config = dict(
    model='image classifier',
    crop_scale_min=0.5,
    norm='batchnorm',
    hidden_act='prelu',
    avg_pool_shortcut=False,
    mixing='cutmix',
    init='lecun_normal',
    learning_rate=0.033,
    orthogonalizer='newton_schulz_5',
    max_grad_norm=5.0,
    max_steps=12300,
    batch_size=512,
    lr_schedule='linear',
    weight_decay=0.01,
    adamw_weight_decay_other_params=0.05,
)
Rows from block 5, named by matrix and row number. Rows with one number belong to one channel. Each number is 128 + 24 x the weight over the matrix's rms, rounded and kept within 0 to 255. All counts start at 0. Numbers have three digits each.
# convs0: first 3x3 conv, stride 2 (model.blocks.5.convs.0.weight, 208x144x3x3), inputs 27-35, a 3x3 kernel for each
# convs1: second 3x3 conv (model.blocks.5.convs.1.weight, 208x208x3x3, transposed), outputs 27-35, a 3x3 kernel for each
convs0.72:109106108098131110119129095137124154133155150114094139072076075110131128139152139164157155129132122128144118102110098143105149106115098134136162152139140135104094084131101117132102139089115133138113100142079104101092102118127111129122080089137
convs0.73:142132121163126135131138145137135120128131139146126130114106138144101129144130178127111084129112109140159130104119153121096129115119143123120129122103123109108108112145140152174154162149160091125108123113118125126188114146145136136146158166174
convs0.74:125114099103093081121092119124106128125106117143086092102064064104055061108057042150167169122153171109128149112140098113087094112116090052022022048025065076085091108101038126111081128106095104106122115115111134118129160133157149120135157152167
convs0.75:150111138113159158122110093133106072126082070101119080101109071094108089063054069088148121113131145142156167122102120124126136165153153128097101080081081123066067179148127113108095086090089108113116117121089124127112127113135099132117129129120
convs0.76:112158093119139143127173152152129142117121130137135144119083110097117134158138152161153165149164189134151150144149142130127131118151142126137130124144106101125107111099082143157118104141097107138093137135116117160172112139121145139135123149116
convs0.77:188158126153137148104132102114133097144167144136143139090088058100141140112162193136100131124118146115142117109109122125139115090115120109110123120122153131175211084082106136161134119180138098102109121114133146158170121118125130069075156132112
convs0.78:157150156125117137129160113128107094133112091120120116135152156115145151114132139116094068128155111144120121137146140113132126115111124125118123134118110136157111121147152130094140117126120137124139130144119148138128128142128133130139140142138
convs0.79:144173158172145158142145144109108112059099109088113116134107100128134104100102064132146136159136146143160128145170185148169175116145143125127103079074092054069063051062058084089100050070041137144116097115131124123101084121092117113111113126096
convs0.80:120129122114127107127103124113123127104130114125165157112096104121133084165153135132120137125107138099136148119123107128140122136165173133114125127114081142169158071050033105100074186204176160145111103129126150131127120122155145103124144132158
convs0.81:157180181163120148148139164109112088096120118079093090117120142127133114099124124132128145115148135140164185156144140135127134176185158105091124112095117097103115101099112114109120108096125127208169147138144147199153118134141133156161125170171
convs0.82:130170099113160117160149131136156155160138150129117128104138104130161138140146127147116108150126117124160110119112131117115130122118124100102101093093094108124132120142109125109091121102077144137149135169151120104131152132128127118133135163119
convs0.83:155137153182155139146168098177125147156154143160134129127104089085080101091068106131153138124143141099129128077085086103105151115163212111093152103101155142112156102093111099121107098095099132159138147162143157162131121123091137099129152150137
convs0.84:120143141134127116141147157160155171110134139118101092122106122118110129133128116108120135106093098124129116122073090126119111166204177157133134123110116121076106104109079125111101125137129136143142132115127109121098085126118093125094109123122
convs0.85:109142101131127126098120115131125134142141135142180166109118103142147116126108108128107118168149145141128140136131119121112118105106115138132123143121139105091123128114116123111135105092100102119103129123101162127129123122118139144149160182202
convs0.86:149155136139144133144147145117151155113171142146162133129123096141154131136137125153209179131169107152166153090118115108131126081123122136122114111088133144126104123154161126152122143122108157168107123129104135136142149129127172119142150132125
convs0.87:105095128122083098120107079156167150150163167116113114146152149128148128109115084161129133147118137121127129142157157134122098127127107140144142124139126078092066151121156128137127130127109098100100127149151185155174149180164115136124122160139
convs0.88:117122164105119121129105106135118103138124128139159163132138118141109147160171170115118160152141155155152185151146142129118106121124085148135111146091116191178157136157129124109121116118094146158117140175140122111119175132145186140145153145176
convs0.89:138140148110107133119111125143122133133156125150148140141144199151137148146133114127123142149154164128148128110124100143142107095124089146147154158155149138151138118116126137144139085105143106115145121138135123137147117091123127111155123139132
convs0.90:152128131164153133163162116058074070105115056139146120089063085086087084127102114145197181144136141108088100090147154086113166170135158181138152147128105174129142137123113140133106110079071179163134173160146137152117184133160203165174174192160
convs0.91:119109107116098113091066062146144128130123145140115128097083106136141156116098086121121121120102089126138115130108111120087101123086114111114167143130168087128130170144134106110151119097118121119117145127124143133100174170177173148164136097137
convs0.92:133118135143161154122176185124142115132136145159168180116123139114154108145143136148115145136140137138127115125130122109137106111147126146137137170126152130109103117129154101136139093104110112120108122106141093115083142174166122127128118125124
convs0.93:112133105129165138086123123125111098136110119155131141100118106118134160126134131094109123122130151126130156124093112130110119140155122100126144093083118123101098120122153056138136074108138143129162146132140179169154123147154117136132174164153
convs0.94:119113111156124135133137147157153149153109133154126142137140148121115080102123110187196145186166131169153137105119101123119124097134144102115119121120109127144119117153148148124131168136137139148165108141150090076125089105134113150150124157157
convs0.95:117131147111130155112073111151168145160150175187148156077109097117137109099121095085099120098117146136134147114137091124114100108113135105090121109148173070099060100101110136124142165150159096094128089087055118078092131108086109125104139129133
convs0.96:113130126128130147132119078132164172179171163136152106139129130157145143169135110142139102094099125100087113138133123130119125156115124140128114176155200175159170090056087131135114089105095111125112115159117136119159144166177177132156125125171
convs0.97:067068072099118098130138099100084090075058052155108092170162129180187204171166212154120102124120122136118144149121133152115167088127141141092145093111148114127119175165156131120146139150141123123138148131134141094089115090102131074042117081055
convs0.98:121169136112142118109124099083116140107124133119132156103089137142115140129102141133132123127141132127094144140121110135117114131113096133138127120147152119143150107074145125100189122113139055120124094126161108117131118131126117118125115114122
convs0.99:164137136158144172129146140111113094128136079137135119122124131095121132106126131107102113143109083135114101154146126136148168104126158117138132131130121130121113125091118128082112154118122115100095149136106122142132125110093111127106099090108
convs0.100:135110123116130135124097115130101104130146131144115116123114141116100129122106096127117097109132099103080106143147151142157132113101120156121161154131175178163166115123116125124143138105143174154073179137143125151130143113114147122158133132123
convs0.101:116121111112091094122100140140142113135100106100090087122120156171133161138131163129138146151177157109156139107106101150109129130123108161160114109121094121139126095130142066131117106088094143168124144143145163183193136143106112126082098123096
convs0.102:137162123127122125134131126161130138153128121144123126135110100172115078149141059126127131127142128111122122083101109088101087136099114127112123103117129132116133137082090138140130139132117108127108097132120080086138104105110106111128108112104
convs0.103:124130143108133160145139135119115114129141132114150125119127123103133138137130154105149121120122122136170131183165139156157148121109116114131140139140205125144146096133118100104097129114088117109100113095119136130130141158172139137143141132129
convs0.104:130137171154155172118148133125107132111117124162121114129145102153142086149130115130131120141139149087091080124149156129107128129136067161193173099145119071103106115118155114091150119085110117147143130138128127133145109107106130112081150145108
convs0.105:094108143129153162117153126169179140143148138090111086134130121106127098089114107138099103125138142110097118158196172155147152163186169170196185189153149153135132108115119119123128154172159158172168170180171141146159143139134191127124129116119
convs0.106:127162168136143136107137151145143132118073098042071064156159149110121109121141132096104075094064101093041050157133136155147116180160129154188161168163146151202187162140126131143137148166124116152132108135169082120166143154129115101137107099095
convs0.107:146193153136134176127145148144167171173163166133169149123143132140127111151166121143161124145143140146126145143168123144140166141147161110114113089133119132110119156138115141145126145120136120112124110108123137124144123132146121124133139161175
convs0.108:160139145134135119137126132123114143109104128110118098107103099105122079141144104166169165116136132132154124068092099103103115115108118123138142139175120131129130151146129137160113149146122121135168113137156148131109110102098112138121146148146
convs0.109:154158168140150134128126112105079113106101105143153140133121096161141132159184150106118108125128125133151156131171123116149132133163118128113147138133173123136124147104136096096100129110125144139129169152184118108149103123117139140148174174181
convs0.110:171152140182172166165081101110124124139118127134124150147180179110149155118139128149140152167110126119102135105140149095134130102141142098139131112109122111093109101139138100109115126091090082104090098119089090072103107132087091110076115123117
convs0.111:133118139091114121094131121104123126115132104103158130137155146122137143127140116130131138122141162117111101106127105115122104123126152139134124173152134155147121112130154082073134102118146096135111077124090105133147110139138117115141115150154
convs0.112:133110121159111117129131136141141147137145140121137133130119122119126100122103125107137159116123150111126105129125159128124121113119146119116116132122120101110115152138112131134128114115102120118119147112112122116108100115085119120093113119114
convs0.113:162158125201144149170211175134159156119137141114132125105102094113097078135151110162154142136135122162147170101135137100178137139158136147147178132125133144146158147124129149132160174142117103147128150144136171164136099116147122137157128156177
convs0.114:114098101128131128119115140140119099161122162136153141130135138114127134128129144118140139163148140141133140103091151115110110105084120137149159125123135112125117121122161124107162150134128143152126143181138125103114143153163116141118121126117
convs0.115:143132103157119126125169169111141174090112136083105125127107103130127123129088119158107141121086155111117144134128062122088076149108096126143138121121123179115090121116112135116123124078086131131136135121115107084101151133109143123132156121101
convs0.116:132133120151123114183160126127135123146150158133148156109120110108121114132150149093114138107148146163151181149186146133128144139152198123158164125138181129119150117097117148112099139101111120124124162176168133151153151128113135172166115122103
convs0.117:099091132136159157148129125133177187117155178110138146138140158164162189162194189117139136125145141146138143123087122145143155151180155143141176132115202159147174083150124112166157080125129136141151142138167112152153110111087116089041129119085
convs0.118:088109102093112106100126132133146140161145126167152167161149129133146138136129154146157122117132100135168122096131089104093092124102082107107116149151141146143171149145121098146135089129131118125177093110112111151143156145137165126148156112142
convs0.119:130115095074082078085103112127116143118149147143131117088096098078074120096119146154166200173179198178175188162151130132115128103123132092113101080103121107157142116144066086129111094125098118114153078087115124131137141106121166187145190142113
convs0.120:100112121096114119089092127109080102112117152139127143127118150116095112122136134135163133126155139117111115083117088152138144147132146113113118157152104098084081161140146124144100112113102130143150139125137109160147125123093119126118121141146
convs0.121:127095102118133083095070072068074104089133104092103105181204183199215190146185154097124107112144156126139148127180161128126170111123131111108089086124095100131099107076110097124075029049044114077087119113099135124147179154143138130117147123119
convs0.122:150152133163130111128114111146149156141120146117149138162120125114122115133163160141137151151152157147164153147151147082137134132111115131109090131112087131112084113131128123113090135128101110117131140145154142137190106104084110128092114125093
convs0.123:157155157198159155168163165130153139156153143146147142126125114109118123073105095146098098171117126121115129092045120162129139134163164134087116132115141175098104099143130140149144133171160104079081079071075136136135132126144148167143143144141
convs0.124:135128092121152063129109097112125170093135144130129179141158155112156157113146142130131147143121181124129132143120094163118107129124123112101114146138156137141157135120082139146083126096055090072114136130149134122146138127117118148140109166148
convs0.125:105138141111141129141158151126124135093107099103090119174190198151172168164145155091115112099118125112078111115141139125124125146117128148137130134147135122136134096101082119108108080100087138128129123117102097115113128159104098112101081125114
convs0.126:127125136105126126133122137141159156148141181131143156086088084130127117135142141173131166140117115126116109120119098110107104138105108120147132138141164104135146127160130121152132129141130127140142149107163134154156131141137135121136135129147
convs0.127:099102135131118163131107115114111102128117132142130115139137098148140090138116065112139147103133163117142155116101104119100089085099138153124146134142118117136125156103058164114069141139079146116122143106098132115101120092114119103144119122133
convs0.128:151143132182121173165159148097135134122114125142120112090112088110122099138165111127117121102100097108093100134128128131149145131145153112113142178166123168147092115087030115109077135111058110111103100134134086098154178173178144145110167126119
convs0.129:124137156125139132083105070092075097108131133137137110140106112129123135125136145169159126151121118129117100128124135100101147116162141132097124151125130129152153087092119087096135096112135120137116131122122084097115125126120141115112155168157
convs0.130:091117125125146136146143125128122133083066108129122128144141127109097109075039050116155132158174172135152162108070118113109095129122140146161147114116142103126150169127119108103099092091109120107110119118113065121091129073103129047082139093106
convs0.131:101114106117122151119153166144146130137122130152172161084101119108144132112113131121143132097123111108132112127134139115125130117094097140138119123139118133169136118147114114109085092106093156154140154144148127162141103138141118144147155156140
convs0.132:144151133165146135126137127097140133111099108106106131123108116129128148130143171118105122117121123129130137132126112108114100120120138151155166110141145131125137081100079112124131098137152124116134126133138169128124115151155126129140139144123
convs0.133:099072097150169174148110174096140162139171149137148169112108099098075088122110138123149157106135136151160150093094104122112089129096074111107123120117103142095119095081121101090114078083095153121131170116145152130114131122124145127127156133128
convs0.134:087104086112090088087120088130123153140143170163139161152128193162154174194181202164133158129157172108138117128084089113089095132098091147130148158142162187158185103118149121145136138160167145134118077103130112088095134139084111123124186162135
convs0.135:105115103129100141100138139135131123139121138128113095106130133125130125131131123114125138136132115121114120123137093132158136118124104144141143119117132157159131114099098104135103098105123108123128099122143099143145097110109101107148134137128
convs0.136:127150112117118124104130092141171174134166155112139125139148136127129135114129171128112114139111126121114136140131160156109154126121169105122093117121153115112111130110099172139081123097090132141132146141154129115112129138141144138110169158079
convs0.137:096127098122134113156146143109145114127134129135137130125111118110107120109137143127160143145131120103133163155150147148127121120130126137134114113130122111131117144147136059108110098134124117147145130130139126137125124135135146143146124123152
convs0.138:127124114131131100131109113098111086096110104098077093118106112087119096126121122120108083144139147130126137171128155145100115121117156110111115106112133110086142117162169120144144097092093157138172183175174199156191147125163153130172173154162
convs0.139:098109140126112128121109115096085093108050088115137112121101113108103109157129108129112093168156105165181136128141138149144137138148138104143120108154152151137153131139154130130121107125086125107124153164152110105109095108100099125156123129125
convs0.140:096132134133160154140152154136158142128116127128104105133111155145138135142135120116152137101113127093113124125126119122131107118116116124125132105122135132144139137147130117122121142144078124121131134117141125124102114117124124122128087128133
convs0.141:120157161129161144114115136116148154125163154145147167138122097117108098133107099133126117118157152164161161133137151141149139129129112148159152158147157124131139164146153150159157132168165148156123139169144127134112096124129086112101112102108
convs0.142:183206192201157142141157139142180161103133121102128137145157171175155161114099098096126168104142127128155181101111141149162216208248255126099100164117081206116105184159143164115117169124100152164143159120129135106090130115100189142131135150149
convs0.143:124133189106130191080127170128116083157152079156124084137103093147081048166089080139142126135123125128130132107146109120151116124120077112135142133134141118134136182083098166100103164072077105106103131137078131109129108151091098110103088127123
convs0.144:117119128116141138141151139120087104134098103117125149168203179145139156101116117133121114114112066124129118111147148099136153116133142155136146150153139143149141108130102114131121088093091155133132137127130141137104140107093125109114118132144
convs0.145:150131127126119121127124132169167176154159190127153187158149135179162178173146169141127116114116122147147145089075098117138101112110101113120133113116151133101122091110106088111125115154137157139156156156152193143180148110091104137112107125107
convs0.146:161131131070106103122133128147158143116119102101132113120124130107129127100117137086096113133148137143143115111145134119116124128136103126123136138123137163157163125108093144117120119134097128143126182142124128101115136100122144120120087069097
convs0.147:146120113098132132130166145102099048118077095072059059176190198170166155172170135123126143116121107128116115156183175133099101081089062139127106157174143198177168099052073135132107141146116197137140172186218175236152133157133115137085118130112
convs0.148:149144159125144162151139145153134156148145137149145134117112118105123105092116108137117132124125137134136132131147147140127116150095105108147140105146174157157143173147159158138137140109108153113122115114151140145130102102090111134123118102107
convs0.149:109108117133138153130128135145139130151143163130154126107145123123111113117127147144126178135138151141118145096108107114107124158139129133134097122110097142122098120138133112129109133128120111159155121116162128158165157127129155138155158163150
convs0.150:177129194160185208163194176104104087105103095112082089127110113152135131139152148162150175148141153138125113124141137138134132123110145090075075021053064075095079140155137117127100113127131143120122166157120137131103125135118126122116124106092
convs1.72:115149135113117118126123112132127125163154086171191140094049087145087099115155128147130140155149150137133137133142161133109113101112091114070070113131110130100129130125159161133142143139137153167223125111121143167150135121109142120129129131136
convs1.73:093085104139138154166138152106099158117100115103098096141170149100115142162143140089125092097125105103151125114097094106108123119167201130144181156103156129080129102128110078070128124085098115107128144108108167119136134099122066071103089101097
convs1.74:131128140124129149130138115137076100114116103120117104177158135131168107154139141110120150110102107134119146134100114127104095162141163094103133098133124098090112142144126150113114122124128177176176138145117130080121134159132124119129081093119
convs1.75:103104102116116116101124139126108153145125180158155187112071123098092110145134153135140135121139124092124149125082124103078107139108118174125131184119149200143163157144153182140126149131130134096127107088129088102103126116104101124109091093101
convs1.76:132112122108129113110140105141165173137164147170153147145151138123122128136132166131134107134090141143134126121171131102103116152146111146120143110126136104092127130108109156138105163156143129124119109094115105111117132105116125148144139137148
convs1.77:170128155138097122110150106151123145121155140109131153175120154146129161100090133140121106123121104139087095132174147141125128105122092126119132146123174154118144145110145131096142131126169112112134159125122128118151162165143122124132094122096
convs1.78:126147122148175122143162139166154152129128133145177164080081119091124119125152122122113121142104144098119112164160159122054100116102112150116129129119119166113138133132129150155110141152132126116101098041098111123131138143134122141125148108093
convs1.79:134141158155132135127163147163151175115152145131150119130159159119123116192183187143115103133112114126149148129096128137093137125109120140147119127090125150111142075080121112077071167167118134117158107120134090078115144136115115118118131140112
convs1.80:127137121147132118121146121151171169128102123160150142083103142070077115197090157129162141076118102126160130103158114114078096116139130117092112126076078158103097114108102117132138091103097119135119129150132167167143104146104124115144145096150
convs1.81:103140139139125110114101087092108129095096110093123123108122112065075076078087107145128149179152143103124088134172153112158150115124141132172164151147146153140162143162157141142140139125106123103141083083158114120149099123136074101163119106152
convs1.82:141114126125102127103117126124131124107066133079099128130138163122161171162156144116123136104095126137098139117150132143144123161136127172172225193150208183125173114110144118158133142123121129118169140120160121130133124125125148144164152115137
convs1.83:151105104118117140108114118119137132084074131082120167097076116116087104122125104170107124124125156107121128170171175168137134110136085140140146106113122146129144176195128106099122163163138145165140167188197141179150162138117144169138140120167
convs1.84:131146091144145140135153124119102137125107143195176197116139174097089127115124227156175153126115124131137108122138132147120131127102128135124113156129114139147139070084067129076092086129141077120136111127113156163144149138140130126141118128132
convs1.85:113139125095126121112133117134121153135124178157176134118154109103102103086099121111111131157131132121123135151105120172154137119130110127128093163174145149157122138144136122122118115137122127138106138068085032062101121106108159143151130134156
convs1.86:130150103122091117098110105114131140056080119114109099105121100112104086095133136140114182114135132113141100157142125144141110127092107127130115141134172099141151119088122129109132132125163118111116127132110133080092097123136120139078110119118
convs1.87:153145125142103132118147119116140133114132097112141118152172138086105120117123140109126110128147154102113110140125132125187180117140130171139122145128107111131118147127101107136094063069106126098094124117119093049083109104101095093134138119142
convs1.88:133138128106128107086117132115089108137139106133123120148137112097090116145145161106118122111111119118135128080119104113114130133096129074089131112098135078097143154155168160191171116104138094115101109166161100141127140098107134118126117105108
convs1.89:110090153123116138118100127141117110166142133169151165134131128090104130135147164151133128133121132135130084154142099132117081181105136141156183124142186113122166134174132104167169145126127115110140121122115142131122143142134098144148087109113
convs1.90:086098127094094107142132134159183174139167146117144145155173148139170112139140134110126117139108113163143107151111121162124136150140150151127132087088132107135143153154143107103133074086114135102105110091117127067106121116105114127131124110112
convs1.91:141157137100135127134146138120148149125169174124134146141167129126165133140153134135128125151147132142119126112106107106129150122141134103109114134150136150156118120121135101111105120095105120143134121150087138160152137133148138110131149118124
convs1.92:124118132139108094127145100097129130104115103137140111154140152129124103104073080123132127112151160153146116122142119145171133128103085096120158100116147117122124129124134142134129134098111121140128115108122110103100124177134133147104151126114
convs1.93:120100116162161134133154171111079103174168128136184131143137118164159124131152130131128132132092104136137148126117105181144108131153111106100106122148103109112115108120137105119106149112143066075085146116093122128145118090116124136136138124148
convs1.94:129137106125134123126109131145125176127096138145149165120131117132118104178199205128120118142167132161187144100081081135115131159180115133143106099118111122123135128109138178127132167136139147087117131109080126159138153127141141124095101106116
convs1.95:143102113176157132146158119136159155158137141153130126165195180149178162142146164148132137142147162144137125150112143132103115129103112177133161157130123149139118118110113123129164131130155123038080142069101145141135120142107122142131114106132
convs1.96:120120101125154097122177115132159177129163156153122133127121086136175132133140137144139155131102140119127141110119093145119135174162136137088091107140098115137106146139126151115102127106145116143135087095118105129142135102146099105121108115122
convs1.97:116086122115119147112121112147164175157149153140113103138197184100117106110130091114119138126130138124140122140151123135127135126093113109099128096116083114062056113124124113129144125104112125129164133097133132131139139127128130118123176159139
convs1.98:128121127163143155161153138135117153127132108105100104159127115156123100166135110116123149164129143168124127161154171145126135099117135141119101134101109170119125169133111148093060135130144149097113159132120195153132117121141121108116146147156
convs1.99:136120140114107121164132132145106125085107144115111167131100117113109143114128154124089125139082140105075108125139137144074125149100143156151140125148108114091076135134125184114141130112137127192140152177170122167170141100105116103091114118095
convs1.100:132120134144142134111145137178153139178123108126090099115101077135127098171157125115133172105080092122122071093136106141187150123148113127113110125115135122099127144144126106136086091080106096107095132098101093090127157150152164130135122095098
convs1.101:115123123111111123154147119175159192163167147163169139105103113127175163112185171161121108114139128099107127134148145142175174138111100124124100079113096085105128109131127141152141156188161092095117099143084107120113116110129135168147125132131
convs1.102:134094113146111130148180144149112116147135121105090126130093155099112147151160161159169168143143128134128139144127134119131113129118130102128102134095074081108089159149135151123113162124131118140147123150140078105107113147152099157164096077112
convs1.103:112109145124120125134111124117124110098096125090076103154133100157125110104130137094123142123132102111119112136155125166162148115131136129122122125111092100107126140115110123120110111095088123151177143180184155172160101097126100121149102118147
convs1.104:123104143143161152145136126122116149162166139127126155131135127121096099095141137107103149090120147140089130139131108141164131138146154117068093123095090101091070188214178190216173152125141139140140084083116084068136155179195149150155137163146
convs1.105:125145119128098126126136085136149144150164205197174170087107113065135128086147170111131136144157113101121110093103081102164144122156175100085107104105094108073072091114099103142111102074104120147121121108145104079119149124150091131106093078071
convs1.106:135143116101110134119152149131100123152121128137140157096102100079107108137155101090095125125129107135142126133128132145128113081104101158123114161116110118104118145119150125088134119116129166152160172137157121114155131127156128105148130139160
convs1.107:153132116152096084111109103111118095167181142140135136108120141123133139113135154128133119158124123098112097110138133081115138103114088115139184087147144143171165136131128092122118133128111134097085098048070050067112169182139121104094083112112
convs1.108:128126188118122123112110127112125151112143161153178186123097114159139122134157154141168162111125125152124125118093089117166126124150161128148095091125161127099080085094078099120124152104076125115123086062096117086098088066105121146136139147091
convs1.109:119146138143099099101115146118118144105129129130121135137145141114118115098140114088111113103144166156157134090120131108126113104107123136130108121085134120109124137118130118096141152172154147133171088105139088061107144131142133148140157128125
convs1.110:132134126115142123140173143121127149133143114136133127107101151091079096059061109129131117094101083135104102106083145144138166139118142129119108115081114120121119080109152096167138147246112064087097109165154126162144119134146128130163118096139
convs1.111:120157132131165084130132098075101105074098126080116105105135139103092064102117104104151158167174178178179147121132141151153143134136194108113046120141124114148100166153149141121162104128134123107147136106114179118129128180157141142150118108136
convs1.112:099104138122087106141143141147078091106111102130085084069101115106112136119126113142142124096120114112113100119137128140186118136155119091128122083125138102090118128169152144137149135142106103094066102145134093120115157171119151155114101094105
convs1.113:147101120120122136111121152120112087119114108142147126081160160071095099101075112125116139097155127115134071145147132132112098123128146091087120131123137134131151094064124107081094162107159140143150143132138178187160134105114101118126102111137
convs1.114:173139135102113132107120115128143152163166200123140142125129155113138104138196192131096123145124159162148137135099141090126110097131124122120121132103125162156162137129092126156131117139143106133133132135132120080101125157168154143114148184134
convs1.115:109126109147130099088095104143163107134150107130141081144194157138165117149167083110128107133119120119116109126132117136142137132119110119137130119123130120109101135125120124153109130106123134103137136091107131136158110146112124149115098128131
convs1.116:121158154120114139120128142099118123110151113119154155109148130105164130112153096130130144123107126140129146123158131100118130103121146139105123157111128164150149119127108127148117091102143095120108104107090079095101126116112115159107100125142
convs1.117:131127138111090151088104150118126120128142143102132119127128099100078104107097095118171159106116176125175147124119131157138151115121114119082119085092147132112142131097115126097081105091104109082125102115147150128145140098129122134113110129102
convs1.118:109162124141160159118148151141124143113112116104129138099106077048035064097061050087113150111123104135121145144146152108107113113098147186150192166173145152139139163125136114132094146137116187218255184197191181159166144192167104152148099123134
convs1.119:128155116102141123110147109115119139093128141130129106097162186107146136179123157156166119112158121138165149122139132140081113101087105129147164134170136176179192079069121112085107170129143140090075126057106122155126076100105113135128146134142
convs1.120:103119086126128132155142108155138137155164156129144133127093148102106138071092115095102099112113149142154119099131154151147143139134121182124145135126110115088104096110149125108129140169124101115123087087040127149126150144130159129152121131138
convs1.121:097119118138156145129129147119148119135136123148137127125154146141133137167117130109138122121085101105091099122148163124111138123142143125108114092098080065072116160170170106156163191159171167170187163152162147120156136142115144157122113135096
convs1.122:125094105099096114153170162114128151168145175161149118102124132121100078097135119129128152158169136159158112121117094116114106167123124126083094082083098094129114102146121143140125120088149123095121130169142136148149129083129112108129109124121
convs1.123:108127118120147122105131140128129129125142148140145146113110134134155085149174150129155116150191117153145159121144126143152145138104129113122146154160152133137136159134127091119151156125118129127111118106093078088086086103109153134115148111106
convs1.124:139138133120231107174169134107126123105162152130165144116126133100097089124101117114104160120127128112097111110123116122113112128105095121114117149128140164172115152115078150137139142136154055089137095086121107064077147133131137137142148137144
convs1.125:115113106134154139147171119142126101125103110119096121104034109086056113154156175135140140131085125125132140102117108114095120112121118133162150132152131107112111150159115148134122120114093101113139092076117159129142133128135116070105121106146
convs1.126:132075121107083094157113104119111112133137138169164138124132141156126117127118154131120134127106098114119161127105139113138131153143154150161131133176123121149122139115121151139123102136149117084115146154150114127149114136122102112155132115130
convs1.127:103110155112106155106118116124130121104109159154107125097148140092124099077085086121153126110114111129150135124138138146115138115100105116147157086089162112116155116126103160148155123135094132115153146127120125152135106108117084079120106110142
convs1.128:171105112132124105134114077103107113114107118106105130145128113158149123174154131104110118141140129136129111115159132117167171147129155168199157117162151108149139134163145122085138109052106133174186165153133169104124145108110171157165187131156
convs1.129:137163142126126136129164158140121166125075111143125124104093115085081135079117104110121122116092136120142132102128152158134142115134110095083092105111100126086105145113112119120077126113134150156157163144105140160130131134118138143145152138136
convs1.130:110127130152095143149126109111136115090116130114136169133130132126115121145182181148125113130150118123112130148097111138120126106107121145141137101126137125114098128131075150143109148131113147144161162172127102102113131133109105120114118154154
convs1.131:120139128119120123123136106129119127115093121122097133184150150165137119140120088124147108131111091122147127118142130115154119117124110168097167123098164115079124074075080119133088158120132076088090103098097120130141095101169164123153152128134
convs1.132:135124110141118128137125114098137150104173136142139112136143118125133078153121143131125152135129116111124139133162126131144125121136127101086097108091102152129097124087104137140082095099096121153132201189129136115128131153158120111160084124131
convs1.133:132115145132128139125098126153112151154125104144105109116094053084094095087111117126112104158117091123110096129108151142099122136131120120137123129121109132128124155129132119067099110122113140100111121116123148144131107069119086092099097123140
convs1.134:124146115083126132130115119136126118137134153133130140105114157076080113162131175116117105100095091120107074113113116105149138133143113167121115120114129086090152087085115064038072150151177086063075121104115108107097107121150141166120145115118
convs1.135:127118117138120111135140104112137149127117153116139153093137158124106146160160150135169152166146158145144150137145112086118115123112137174140160145139164147138125144138130090099096101125140158147129174132102140089136110112130146155141120107132
convs1.136:130110150133144144111135097110119123113116109115134118105087143094119124136122098121134147176135129171182110134126101123123118118134133137155114122165122136139120107112105138142115102098081126132113145181128117165173134139131127143086105138170
convs1.137:136130103132119134098147083142164132095116108130140107179146164125116145173120127112125120137113119133106096123112096161114127094098131119128107158126100144108107134129122099100137110129139127144104112131132108121106133139114128119117136133100
convs1.138:137107103142156106142164147069082073104135125116133126138170133127136116162172183135115080088096098075092115125094120120164121128128122093078116100064050085074071110145138116124118167116122164159159151148152111149157118109112117129094144128125
convs1.139:140115107144112119121127138125153131136105133126132162176195185108124124098137104107123120163134122155181125127127152154141117151133121163147115152147156149144148125141137176146133147099054137141128140141118095128142146118128145138127142135146
convs1.140:120159153125164126114133111147147159165161127116140141124157116103114073090116104112161140131103148113163134099094124100075104110098120136114113135150132103172133119100131131123122116102090140132101144134113123115122133117144160132138142135113
convs1.141:129135127091096074114107095137151142121154125086069087150155133129170096129146105112080120120182182116162106088090109101152178164177203134104072103110064098092099102159139123113125124099116115096082146158130121154119147126146142121112148124108
convs1.142:137115115152130148129113126114141148126143124146138125117136154112119112119116122147139160159150147146143161125134120127147133104116135136134121132120111111124122203175161150139166144127112155156149115065100134086119116098105127112106118114110
convs1.143:130100083139121130121113108128095085155116147168126144139141153108126118084159154115155106155127160140113131147139156154122156132127114142122091138075129144127116114136109152140130121139146144110129196123165129138122123184175137131130163137135
convs1.144:152085101136114103109092112112105114125120099148120145146115136162119102130145109115147142119131167129117141151134142168130122132143127122108148131119145134149130177163147130129112131112140142123103093076086120090112107108133123153120164165168
convs1.145:117132111106101105136124143127103094152169156130141098071066046024000019088057084116132122152115114159166153137120125137132117159161133171149197153132180116106117099109134097067125123102091113112111149145160148189177138125105126073087092109107
convs1.146:126108082115156171125171106140124152125121146117118100085100110073122129109108122101122124114113107142142120128129176133142172148169148100115104112124104121121099156165133115116138108096150124130147109163133156136127130128153136140122139130119
convs1.147:144148159111141137117130135108098110108131107114133125106107133099110124122108136120121135112133137127104105110125140104126115133122120134121074153159106169138107124146130125142142120163131159145137214135152191140181170170168136187191118118164
convs1.148:116160098116147127144163127156127126133146143092068102145124093108142108087115088139087098134078106095088117121136126134097088115127153114084126123103111102109101147127144163111124138099143114134125138097085112049074129123123150135118123112104
convs1.149:161145139138111143120105107160104145125086107111093115131185105112115100117121108101117135101124136157160154130146133128144135129112089141178163150142136135115132143085115130085129132097160087068067113098058139128121147085131161174146164143128
convs1.150:135115110113127122146123115156158152136136121097087121128128156095112148110116103131144130129097139151134133129125080093055055116087108134147123139120110144144116104137106120078085133147149118128109162127116178170165137108136139126114121111120